Rows from block 6 of a small image classifier, named by matrix and row number. Rows with one number belong to one channel. Each number is 128 + 24 x the weight over its row's rms, rounded and kept within 0 to 255. All counts start at 0.
After each channel's rows are labels from the 100 images, of 14848, where the channel reaches its highest value: "lies over" is the class under the peak; "top examples" is what is common among them. Only what is clearly more common there than usual is listed. The data: Sentinel-2 satellite tiles (TerraMesh). In brackets: how many of the 100.
# convs1: 3x3 conv, stride 2 (model.blocks.6.convs.1.weight, 192x192x3x3, each kernel summed), inputs 0-191
# convs2: expand pointwise conv (model.blocks.6.convs.2.weight, 784x192x1x1, transposed), outputs 0-156

convs1.26 [136 106 134 144 121  80 141  83 105 136 125 143 152 174 157 127 128 136 127 153 138 154 135 121  98 130 139 168  73 131 153 140 141 116 134 110 113 126  62  93  84 126 145 172 140  70 143 130 139 118 139 131 169 131 110 145 118 141  85 128 122 134 128 137 142 104 142 178  91 105 149 150 134 141 149 149 143 148 165 148 142 157 132 153 147 137 155 153 141 166 111 149 155 153 186 125 103 155 146 117 131 140 121 137 151 141 137 141 149 170 108 144 161 155 140 140 130 150 169 144 143 169 145 154 167 147 196 129 155 138 140 145 133 118 119 181 157 164 163 139 115 102 123 124 139 102 127 131 131 139 117  96  92 123  99 149 138 133 118 136 112 127 182 145 140 115 139 126 154 120 130 135 130  86 166  75 115 128 162 138 141 129 117  68 137 126  99 129 150 128 143  84]
convs2.26 [124 139 129 121 154 141 129 115 119 143 129  97  88 166 135 137 140 117 136 126 151 121  93 133 139 161 157 139  95 149 123  59 116 143 116 146 125 121 142 130  88 129 128 123 136 122 136 130 128 112 114 127 119  86 129 105 131  97 146 112 155 151 139 152  99 142 160 145 130 119 112 139 109 129 103 137 153 120 157 132 136 137 122  98 148 113 120 124 143 106 139  89 115 144 123 116 140 136 129 140 112 124 131 135 123 141 140 144 161 122 138 105 119 165 137  99 129 113 132 154 128 130 134  81 136 117 147 124 148 149 122 106 136 143 130 114 131 142 139 175 109 108 150 113 132 110 115 126 134 112 126  81 123 121 128 125 143]
lies over: crops (44)
top examples: crops (67); main land cover: crops (48)

convs1.172 [144  89  93 127 100 141 115  81 122 127 124 161 127 145 129 118 114 112 123 124 144 145 136 159 105 133 115 119 156 153 108  99 135 152 130 158 131  95 123 125 141 108 122 154 126  98 114 109 132  98 128 156 150  89 148 145 105  80 134 150 116  76  92 113 146 119 136 138  71 125  98 142  82  90 110 120 113  96 129  91 149  94 134  70  85 123 101 148 114 137 106 159 165 140 145 110 145 132 137 155 104  95 129  97 130 102  99 123  93 143 142 115 129 141 103 132 132 123 142  90 146 146 140 135 171 125 157  83 144 135 155 172 127 133 114 155 141 142 140 132 164 151 160 121 113 148 116 133 146 111 137 150 117 108 135 135 135  63 166 163 149 137 131 106 113 114 143 118  89 168  92 130 154 120 129 134 102 148 133 107 108 155 144  79 129 120  86  61 137 139 134  55]
convs2.172 [122 145 103 136  88 128 120 134 121 124 139 145 116 154 134 166 122 137 129 121 133 148 171 106 145 148 110 149 132 157 156 140  97 125 151 128 131 133 121 155 145 137 156  91 106 125 111 139  93 117 122 142  98 187 129 139 168 106 150 139 134 115 123 140 104 102  97 105 139 127 139 114 114 133 133 119 143 123 130 154 115 115 117 117 127 115 134 144 142 130 134 149 151 125 136 138 120 136 135 115 143 136 140 118 111  95 174 130 141 124 125  95 138 152 135 134 140 133 108 132 148 146 157 140 162 142 136 130 181 183 133 110 147 143 153 118 114 129 144 145 149 124 123  95 145 124 144 152 135  95 157 120 150 123 132 144 166]
lies over: water (66)
top examples: trees (88); water (86); main land cover: trees (41); flooded vegetation (33)

convs1.13 [135 129 164 142 143  79 150 122 129 182 156 151 153 163 157 164 133 180  98 139 140 161 156 172  84 141  99 184 134 128 140 168 147 156 165 139 142 154 153 140 138 133 151 152 173 122 167 117 141 147 180 149 155 164 131 133 163 130  73 147 148 109 133 161 131 138 142 155  99 117 161 134 158 150 162 132 132 173 136 110 146 122 134 138 139 163 154 142 158 138 116 140 135 141 145 138 116 142 108 122 146 123  96 109 146 134 132  97 137 116  79 121 108 118 122 135 151 112 133 132 151 137 135 110 145 112 157 137 139 132 127 145 144 122 128 154 145 146 137 127 123 126 132 120 156 101 102  87 138 153 143 123 121 119 114  85 166  96 159 129 116 147 123 114  88 120 150 135 128 155 125  98 158  81  93  94 146 158 139  84 149 157 102 108 165 100  95  68 111 107  97 100]
convs2.13 [118 154 101 111 138 118 133  83 132 140 130 138 160 175 149 102 135  90 135  94 134 112 125 148 127 141 172 131 120 182 121 111 117 112 100 132 100 124 129 115 120 114 139 111 129 123 112 146 133 117 118 142 103 128 124 119 111 121 103 117 115 134 145 155 132 122 130 102 105 136 103 122 112 128  94 103 145 106 127 105 140 139  85 128 134 104 111  78 135 103 108  56 128 123 108 117 141  94 121 110  97 118 109 120 123 140 143 133 118 128 150 109 122 123 129 130 135 136 148 132 131 122 125 115 117 129 123 132 164 170 137 115 127 146 101 110 146 142 135 119 140 135 133 155 121  80 156 115 119 140 140 110  96 117 118 108 171]
lies over: crops (59)
top examples: crops (77); built area (70); main land cover: crops (61)

convs1.96 [153 107 106 102 125 108 124 104 149 140 144 148 156 151 118 136  88  89 125 102 103 140 162 110 128  98 121 110 143 152 125 130 105 152 143 137 129 106 139 123 120 139  95 143 147 109 147 116 106 116 114 127 126  72 136 101  88 125 137 136 120 124  85 100 120  98 109 101 120 116  85 128  95  76  91  98  81  83 113  63 124  57 121  92  93 106 102 122 102 116 107 123 123 113 113  75  98 123  57 132  95 105 105 113 138 127  92 102  99 112 113 139 111 133 121 123 118 126  97 107 162 112 141  87 142 121 122 106 130 129  94 121 131 103 103 112 130 134 147 121 142 151 113 147  90 103 128 154 136  95 115  78 144 126 140 140 102 158 121 145 114 117 117 126 116  93  98 148 132 115 131 118 108 142 140 133 163 108 131 113  87  99 156 129  98  64 134 177 143 162 142 152]
convs2.96 [138 100 123 101 126 138 101 140 153  85 140 119 105 150 150  91 104 155 132 113 106 129 133 133 117 151 151 113 107 101 151 132 121 127 143 122 135 120 105 143 148 162 154 118 139 141 144 135 133 119 167 143 107 159 113 145 153 106 131 127 125  79 153 152  99  91 150 113 135 123 100  82 136 115 164 123 150 139 132 159 145 136 142 150 140 134  88 114 113 159 133 160 141 139 140 149  89 124 141 112 120 140 117 133 131 105 101 128  87 147  84 168 130 137 132 142 152 112 139 106 115 125 142 138 112 148 125 147 162 161 136 147 117 135  91 154 126  96 111 120 161 121 118 133 119 146 153 158 116 144 104 143 131 157 134 121 151]
lies over: water (87)
top examples: water (90); main land cover: water (88)

convs1.17 [134 109 139 137 123 129 165 115 126 124 130 150 136 149 148 133 152  96 170 154 124 147 132 147 175 126 168 124 153 121 151 142 136 135 126 122  91 139 135 146 141 157 118 146 133 124 135 163 130  95 130 139 144 136 134 139 101 133 117 141 138 123 142 139 140 121 153 151 129 126 150 147 110 155 148 145 159 146 152 155 143 158 138 139 141 143 140 148 150 151 138 144 152 133 155 142 103 151 139 132 121 144 124 116 127 127 144 147 126 156 130 136 142 132 125 143 143 147 156 119 123 144 135 151 144 133 168 132 133 129 175 152 144 150 155 161 137 141 134 144 113 111 120 108 147 132  91 101 116 143 145 117  44  98  74  98 161  60 156 137 141 127 140  60 132 127 151 112 101 147 132  98 153  47  79  61  77 146 136 108 135 153 101  54 159 132  90  54 118  96 124 134]
convs2.17 [146 138 109 106 125 106 123  99 132 130 126 124 102 171 155 136 123 124 132  89 136 104 121  91  92 143 149 124 104 147 130 124 124 114 125 116 107 141 121 118 124  87 136  98 123 135 129 134 129 108 113 143 108 130 134 136 137 106 123 124 124 114 125 160  97 120 138  90 117 129  95 101 124 134 121 111 133 132 128 128 134 119  97 111 126 110 101 107 142 121 120  88 122 125 124 138 133 114 114 104 104 118 137 127 124 141 131 126 123 125 135 106 128 134 134 138 150  98 110 139 113 124 141 143 140 151 125 138 156 161 126 102 111 148 114 118 130 141 121 131 127 126 128 143  90 121 135 122 102 152 136  90 128  92 123 110 163]
lies over: water (49)
top examples: built area (89); crops (81); water (81); main land cover: crops (47)

convs1.110 [124 154 105 129 122 144 128 159 101 109 118  91 120 125 117 130 116 129 133 115 134  90 110 114 164 132 142  88  89 113 153 109 132 106 104 104 122 116 158 129 131 124 112 110 105 177 121 124 123 129 165 133 143 141 144 149 127 164 155 130 128 163 137 122 139 152 132 163 180 149 143 130 132 150 143 138 137 136 161 155 138 160 143 161 152 122 147 144 127 159 135 142 143 148 164 127 153 118 146 140 123 103 152 140 119  84 114 151 134 141 140 143 127 141 125 123  99 106 142 129 140 133 165 141 119 130 139 106 135  94 125 129 100 138 111 136 128 133 114 156 158 133 142 148 144 103 111 108  85 141 105 130 108  95 111 158 145  84  89  59 114  60  83  80  74 117 126 135  95  74  87  74  96  96 105 118 124 117  74  65 131 100  99  89 150  84  98  94 112 109 102 114]
convs2.110 [157 149 124 134 133  92 150 160 186 142 139 149 140 188 189 118 145 149 121 114 133 142 141 131 119 161 182 119  93 123 126 134 131 111 145 105 147 129 130  95 135  88 197 119 138  76 127 162 118 143 116 159 123 152 138 131 143 123 128 133 124 136 115 187 118 117 149 122 145 136 117 133 127  97 150 109 125 115 119 165 113 133 123 182 127 126 135 136 142 161 120 116 119 125 108 180 133 135  97 137 137  85 108  90 114 132 128  72 123 166 142 122 111 134  77 144 150 108 122 132  68 129  85 141 140 157 137 158 215 206 137 102 124 168 140  97 126 147 144 110 196 141 124 108 123 133 176 162 139 120 154 136 130 121 131 113 169]
lies over: crops (59)
top examples: crops (70); main land cover: crops (61)

convs1.9 [120 114 155 130 121 109 124 108 131 172 149 174 144 155 153 142 128 128 111 157 133 155 157 144 125 127 116 140 154 129  88 146 122 159 165 153 145 130 158 133 158 169 123 152 165 112 156  96 144 112 156 143 144 119 136 150 123 146  71 144 108 143  91 113 155  99 129 151  96  94 106 131 112  88 102  90 126 114 123 116 155 106 136 156 141 109 138 149 120  95  93 151 147 147 139 108 100 138 124 164 147 159  97 109 143 112 163 126 115 120 135 137 105 144 111 142 122 131 119 103 126 133 134 116 148 100 154 145 139  86 109 104 121 113 159 142 129 131 117 116 131 119 104 129 152 110 124 122 192 146 119 124 103 168  95 125 155  97 146 168 138 125 169 137 185 120 155 142  63 151  83 100 140  85 130  80 131 129 141 190 141 150 129  80 155 188 134 104 143 125 125  86]
convs2.9 [156 137 132  87 138  99 116 116 186 118 134 121 115 152 156 121 114 139 154 147 140 120 139 114 136 164 164 109 124 128 162 136 133  91 113 157 120 135 119 141 102 146 155 123 146 149 145 164 159 118 132 131 132 162  96 149 144 128 125 147 103 128 160 180 121 139 165  73 126 117 121 131  97 146 138 102 157 154 137 156 130 153 123 139 125 148 116 114 155 152 126 121 125 141 157 133 123 116 148 130 136 142 126 111 127 139 147 133 107 151 119 144 149 137  87 150 131 112 109 134  66 158 148 133 140 160 155 133 163 165 112 126 113 138 125 142 147 124 140 145 175 113  89 143 141 115 151 165 150 138 131 123 136 135 139  73 181]
lies over: water (50)
top examples: water (76); built area (64)

convs1.149 [136 123 121 145 148 114 113 120 118 132 121 159 140 137 141 136 135 123  84 141 134 121 125 148  64 165  95 147  90 100 154 131 142 125 140 118 136 121 101  84  94 140 144 108 133 134 150  82 115  88  65 143 131 102 134 116  85 114  86 141  93 119  80 120 137  92 114 120  87 108 100 130  97  99  84  96 150 100 116 141 136 128 131 116 104  95 110 138 127 132 110 153 143 118 126 100  85  96 123 133 113  74 126 111 115 106  88 137 126 140  65 102 142 136 118 108  92  74 129 121 111 131 115 136 149 139 160  76 116 106 100 100  98 124  91 136 123 115 112 122 101  75 105 120 124 125 134 141 101 130 130 114 165 119 160 149 133 100 130 140 133 108 130 134  76 127 123 115 129 120  91 152 140 126 178 129 110 140 109  83 131 132 180 108 131  89 114  99 142 150 168  93]
convs2.149 [143 106 150 115 117 140 129 159 143 130 106 129 133 155 185 136 131 169  93 144 142 126 138 134 128 134 161 146  99 164 125 120 149 136 142 124 121 151 129 113 114 116 171 154 137 109 132 167 117 162 110 186 149 135 137 121 155 120 110 129 117 131 128 177 137 116 112 151 127 110 167 128 129 119 100 152 151 105 146 148 145 123 121 193 149 141 122 115 137 145 160 128 148 151 147 163 133 119  99 124 117 140 133 141 121 110 150 141 150 165 132 114 126 154 139 112 164 135 158 145  96 122 127  99 147 156 137 147 190 190 123 141 144 166 116 108 100 113 120 143 180 122 138  89 157 127 174 155 109 112 148 105 116  99 150 133 168]
lies over: crops (42)
top examples: main land cover: crops (47)