Rows from block 3 of a small image classifier, named by matrix and row number. Rows with one number belong to one channel. Each number is 500 + 50 x the weight over its row's rms, rounded and kept within 0 to 999. All counts start at 0. Numbers have three digits each.
After each channel's rows are labels from the 100 images, of 14848, where the channel reaches its highest value: "strongest on" is what is common among them; "patch colour" is the nearest of a few named colours to the mean colour under the peak. Only what is clearly more common there than usual is listed. The data: Sentinel-2 satellite tiles (TerraMesh).
# convs1: 3x3 conv, stride 2 (model.blocks.3.convs.1.weight, 112x112x3x3, each kernel summed), inputs 0-111
# convs2: expand pointwise conv (model.blocks.3.convs.2.weight, 448x112x1x1, transposed), outputs 0-149

convs1.75:527542529469502487451487360511474518522543464575514572534486530416509503466550503498520500550475549538499475376441475500523504450460475448482459671495500559481501551501518495483500425421524482375547427503469411476448338393414457411481439386430511425489521515510510516489517479519502499543482524467503485493491522560525497555478430510511
convs2.75:383483526533526567577548536479489439537477544526469518554462515512534517552493479534446515549520477527532577549536534520557561543520579466596497490461545464487457465491532562524513529513452534479562560560507557502490488530494507509466499489521518527562527571478507579552520506517506527504525568552494466438566566503501521501436481470460506388527331444505575499446505495446447534497521528385441503549530584558506430500443451515507518520424488510537545
strongest on: bare ground; main land cover: rangeland
patch colour: pink

convs1.30:568559457487499552526539500552538574504519579499574492580533453551531507460539592514491513499476460519506485425478520513486433526451503456458507482508524526439473463514434446507464501499538522500480480451509513426346491379452497348435424503446506475515557564492421547608519576478487461433537470523576478500393489504558653516542478483462
convs2.30:522439551405448461503460505589424513469518484543494501452391489467506462492537540474536540455523491509465494457528431472436476365435451541564515503469521553491555439557516467410470434533526425481508456492400493518532468568529417505538513417542438502427524479506500506531452491522464409561444446480488560479533460526558407569475527542466458430445434425445473452523400422539486456564461336451441532308533520523466403597414462536521470494525365512381407
strongest on: clouds
patch colour: pink

convs1.51:489500575472499504466427478470514472494449459563503539519450636448459450479486523544544535580613572553537544528356483543596444557469449527474536637561464598430642518518493553558539583536526557544501550513523531528529593517495505483495568505529521548479514532473531566530536461512490488497508531481587531536422521555555522548529525512513
convs2.51:451476495501510440480387464518416501471494501523494524510525441504470437463406519407435525440474490468509495458472408398466471461449518488505452465445465474479451524501512480419478444458430545472468455521465442536476479522454518545557490477490413435502507470483480429511559468518494397507445418474457507465518451473489504455435549471518524512456412497414504508507444507464470437499486435436451498424471479492453467538478504526457431456553450514483443
strongest on: main land cover: water
patch colour: pink

convs1.111:415511533534531542538520545447527383543446503541364514535523552547534438526472478440539495483502503497572497530434383527518466496547507539524505473488309480481504505495507513474482440441407434521464433517512459507508515517523462517505478518494479511503522522535516513525329539552525391521526426551531519323451522495531530500544521524520
convs2.111:535507483523495483420510425547550500494491487487491489452497452471483541570551504454528484531517518498465517490560385514472562530390534515506510501538525546542566462526511348391382534497571464534519534511515429517498469481536506506454418479470534445492493494504547533506467458496380474515419473494519460548539471495539460525548432539417537548551507568515516510508555534588503538548512492514537555504492479508527534522564537478542555564490583530488537
strongest on: main land cover: trees
patch colour: black

convs1.4:455506512553475470487467573483478455499480484520486579434484547499456474527537457576487514511535584496505437608382461548630487512502529566573525550575499482487598561607384503578462432407459511507518489535470387474443510532533517468433570502486487427442501523509514499596493542493487489512512520562520510507382505471474572462626510485517
convs2.4:519471493607532426529392513480378491371569488573449578572472507608497407516452503368506563410502516559562525531536493362572559486433610551489526445388530523542518484517504479411480490519553669440574482588423465606474501519476463557535497548561404513627534536516497508502516521522484438490498417586458565468523448479502500480544522529472525517429541582469528528496391491540496494517438468555508499528403547513545440495457466510426352459514426513409546
strongest on: snow or ice; main land cover: snow or ice
patch colour: pink

convs1.47:464536436564425426521499540511452461504538515492515566512597497506443567473522489601471459504568631501484559546423579512528549554502519538535542495696479519505586531524439627476470498532458463504443478535550494492554547517524452502516645491489490563460513508545565531569508467545504558499554527490561557539415517560480453531522511519518
convs2.47:456485477454512456493423483531348529375489514505481459515476468520447367460450494432470542379412506481497479454472395427484447378475489496538506446481479492488487486505468417404471412463470517435444428487385433525481484527472516539531449498497337472469514482496525443488524497506489412471400426460512523448478390521496502464467563397558515547474433523445522504499418492473466373532488359441465527417508499480422489512482559531440428495551443567408444
strongest on: main land cover: water
patch colour: pink

convs1.68:556494520502434396487478417500476522430554544548497480519520479449500505512509499498586504564495419526510525541433492483477439550426432512506456549560446524487522476402570510392519435489438496400460433480434542485499411414415457494538505371416407510471493517575555526570555530458396437519500455469482541526446520564469460553527441430519
convs2.68:509474520520448509515538503528496601517501578507510455461443559545482460543502543516447486523487497553499602503510523534461477444514576487565522510561513493526519507476446539556528545468514578479507495470488502520525481602472570547466474487437502568524484571535512557494437543438516491526542525484559460453520519513516532527498475517474426480526435494463627532447482462543493486587560467408434629504564608552494579494560577503543559614544444606532527
strongest on: main land cover: rangeland
patch colour: orange; pink

convs1.10:496521558414516556455476447520524517438521477497521492512480555503517526444546481533283474416515526427532481489449544513472561399525504516296454532518517467541530444485454489519509513496495508513499567507501472495516505533508530503523519504563479509523484506370539459505523518493469557380522517512537518538531421535564554538484514487331
convs2.10:474425527503498477554429483467359455465520471617534525567447536551467485545563554445516532429471544589518547510517461485550498464429574572490545445477566582451507515546444514453476467499498516470528539541432512643504483465533451517495546447510420530518491573497521549578557530508465461514484476566541574493641498514491527526529499519516480532441495539461529456434436391508431486448498442447410442512524518532457427527434454561491439511565414495464497
strongest on: snow or ice
patch colour: grey

convs1.22:491490526510497487516476560484508490426510526505537550439477519478454537517562502601426478581541549472550478581443559560575507490537512569485517439553510409498578469518335504545421467376386426444473471516449406512492485467542485517400536497487424436350528475500559542514520534456497550481542540537545549529532528527466474505566542513504
convs2.22:497524499528464502506474513534416592364512528535446437567465531538432371502461496459452604385495490551507474531500448466559542513443530524549516465533529565485491501509490454426516485413512600478548473530452509552493485513539464580514473393478418527645479560529577527542384516459405452449487479542468505536525498489485498516529519431510465535523546616501534547502468513527497515584525493513515537550494530445596505471555526530449393526543535544402617
strongest on: water; main land cover: water
patch colour: black

convs1.40:530547566461435524476550501506454533556520516532516440525513536495466288453497550496429453410480570510531488534447365465437561544570525484542526531548520483524479545531419570500514499456456561504466462584545504492572557502579497563511572503472564510542511536455539553560531551573549524538520489531554505520429546410572513398483492558529
convs2.40:440430517479486494479377482515373457393512422547502457501467485612529449422463516458422507425368528476493486497468428465570512415514431502488594444386566459509506539556440397433476472481486461457524468492382522534456494529422524503531497502453367554448479509433463452507524499480500416508387421480508477456477484477508539492459539492544488531474498479399495416516365494463425488511475451479491511431459541527503488493528487500549449533553502530417399
strongest on: clouds
patch colour: pink

convs1.24:563565536467491541483526470576470535548600483523519496537480528481517425496574558374554478436488514481560449499401336543479404509521448511512433578501490503417523465424485543447461448441447544481455382484489492462510526483475373500486452477443523479502539551514535537531521516579542410556525438541541522454432549524559461549502529553547
convs2.24:528567531475455409441466481489498462523496498533444522452458515498493540530489598462492572555536513549440526456569500518448544550495522551591527543502516505539516435518497492525493540379591524524498532457523431554530510496547483474466469421459527572503425591541532510539560554447523475483536475488552465527564528512455437496565447524442549424553470499505489458507512541542538536519467555447537501527478522450549498486536493418541524485497543516514524
strongest on: main land cover: rangeland
patch colour: pink

convs1.14:429440539390501481416464458469485451461435444501485513438482541479489565416476449663382484508534582465480548510511652513558606487549514519386528526575494485587532489546403491590485534509542563515540558503471452474484476511530540503474532472512488498529505480438527490504495505501489596429520566528543496563550451508533570518487506500428
convs2.14:475437495481504482568436472455356513376537454579462539563449541558476401541519578405495536349478568573515518505482425452537487415434622571497541476477575539505476485547459415409466439524494571483501497574383484604525512523506457557519551502522361500548525548530507518527575498516450417526440445566543572473554462491486503468496526501526486536433471559471547543513393424508471424490505402473426521518520481524433455496481499563462434508576438534381451
strongest on: snow or ice; main land cover: snow or ice
patch colour: pink

convs1.64:454545480525505496537487531544506451523525540526571518536559518504529489545532518468551531477414503511606469498433429511474388525473494504544526401476490528423404507510488537452479470468396427507448326470530405452503508508481360490477525470388508505514506527587515519468435471546517378545514445528543516491370522499536546503553518520556
convs2.64:567573529501515463561476519534487561488505567494472524466509552462566511556528530433540528463512454513528570475527517458448521516554596535508480558486532523558579466508464502522569555463560591520474581553505429469557565513533543515533530457516482562580557509524517576505534514521543482550516465481515536534564455584556459555571494531532557471534472540538573560553495509520517444623443493506553588490585527575469537515580559545517534565550501636479519
strongest on: main land cover: trees
patch colour: black

convs1.71:503566558490481509475518449520495480556528462534507512556467537428496472508598489435509504504486482504551483372460464498509495467498413452509447590502462515503508517450473523440457428446515468422508440505415393475459398394422439398476418389467480407455485562534553565521490482590514488563448506458554485470505555564581529583562455533556
convs2.71:483515488474529468552497490466432395505484515527415598519463538456600524557445483477472524530493436570489580522554515479491565542520567506580440462403564478503509485456483530518494559467532505485532564530500461508484503493457511487498525465531491512550549555485495576564518548489524511487516519522472479487564558528477461545510502575488558391529407486477560423457461516422521496573552530485492533503518524561510454557508541548511521525451515614509586
strongest on: main land cover: trees
patch colour: pink

convs1.52:496539490522485503592502592481495484573476616490552486542588527543532359545548550456562540484478631543579516508435341529517512553512544535567548577561490549494512570583496514442469440448475487532433434570563474523462510556511432467487561504474527533520515508520574512486482566489513433480520438533551531476372512485452506475529524520510
convs2.52:524505523499492481479347542525322475386456465521516413455454477481461379429416432394463515352396523441507504488500417431486535367493437429431545481423465440505541459518393462410512437455473518466484424466372428486459473513483496484497473472441310443469493467434487446451438445471456409544427407455408484418420411498535431466482502416511499438492412474465501480489423467492446402523435399473498532454510553453392490489502450484476485435527474516420443
strongest on: clouds; main land cover: trees
patch colour: pink

convs1.107:519550419455556493427480466564522511535558520474479549566508476523551442485566526437515503412456510488503452467391421520509357436503450513500454558500453487364471448462526526526522554494514490557481401502547514515469537527501428461522521504406511553535517538474450464548488537529463371512526429589472507506311481521546556522458482478488
convs2.107:492542538478480457527454534545488438535567449561528599417474518503503554534530553473496561545542530630501613440611505442455549556488564574542511514497581503516544478527388507480513576493597517475496579526528532581572541384536477428555521430439543570552519556517575588544496574462495520575523534517558523537616580528539469587566493557519439527504570500438501489455511525453469574473554536550475453475464507454423505501469566466497551549561502577565487
strongest on: bare ground; main land cover: bare ground; main land cover: water
patch colour: pink

convs1.6:515526531410453541423531367537449536431548486497531471510467562433484485427556504512336554487499532523470546516503514556432545443529508561385514538531531494552519528479466487488509503491444543527520472518476422490532480540489473549539541405474487504514528533510577483558515589486393546370545538466501549541524441545566551530491529440354
convs2.6:494446505476459513529484484494409494432508486563542503538468533535480490556573559419466542444510536571502538498508474586534498487469558589504531504525568571540529490495434466418503510424487554454511543512412486613520479489514484510461509435431470526525478544535554549551516513445430462515499527521555501519612516499512532527532467477482486496454485521426534457479475437531371446494525432398414536519489491505413487461503476545511493495526387480456461
strongest on: main land cover: water
patch colour: pink

convs1.39:592551577467444521515496441520434576514546547519535546529503614428464329497544571397582561505489553584498524446523326513473520540422504456542519633547543596510535577524560553446505465484481516518447483577527502534514508522470481483515516472486542499520483545455482550491509452485522453535468453452458505459474546502508496514430504535536
convs2.39:497473531516466435508378542474355457444504497558574481386539520515433406508483535454470473535460516511531552448503417463417571423493437479514473450423436383480494467515467463449460487511453529525493534480387392524432486538513525457454488516396435452486474457418469512471481468473535451558425421431462397401492564430532485496480458412486461520509538486415475413423429426438358460503444427510446464398425487449407433451434404445517458408495413449574446
strongest on: clouds
patch colour: pink; white

convs1.2:325471534477484516489529507489485343526452409511449551482528578515489515461528427495522524455429483518513474526474469553464513489487531538534512537496384503527425557504462521423510499484442480521626390515524465504501521535490436517527461503515491523510540525571505533541301564556540469528546507524528514404454531500522594512546536545529
convs2.2:510506518460556475392506476502506505435512469590482509526463525509483502530483510416542508506535564586419481513547375507495522514337486518561500508497517544560551468510542298361406544471554518546531537433465326596533471462529517545506529440552505523462509490488506487542535528559450463561419454550523530468539451474482461552544504485470542457507509487514429524558480544509528530504495461466547529540458390457510485515550487476485491514503544496425496
strongest on: main land cover: rangeland
patch colour: brown

convs1.19:535468472487533497469477591500504541485499533489508474459476518522476335544482526505373516413455423514439458538584390458412524451442501499528452510447560463478428521470462523577528545476454555525487593560557545570537523542527568533517521560538552539499492456339506489413536458413489500484473473508457490520496483427396442428484481484495
convs2.19:522440564535497462551432567496371410453496391587502485430535516614449515496513512474503453345375538592517483451519451486458535470500494510499584514390496513446550492515465521438505406547484506448500516523406482638480523534462540517476526488474386544549497528460433526526489515492530526525450505475513473548541417504507503498531456490488514514452539472450586491553439487486454400504529465492528463378468512588341464449492575492580437492528450517495476
strongest on: crops; main land cover: crops
patch colour: black

convs1.8:388391504443530461401413546528493433481475498438484527413472535494458550491517405566477494459482495492428454482554584470524620420459487487484440590572460489573471543475512536564531558539548447540522553617497490561508525546538540542523498563561480526434483487326458484463407475465491551471491492490440496444517487514467477522477521495477
convs2.8:565499519548541434585440470525448517329531478603505513532515603548488423491518550439492517429511563568524499503487410412541529444408554564529472506426423543471534465565520426456426388549487562529502457546378472633496496502461470523480537504512409416520528576525537495514527469553489428594405388543521524512557418551543510482549515486499521498451516514533525463550433432438529388452451416532490436492412467495475438499459472467429376446522486494434519
strongest on: main land cover: rangeland
patch colour: pink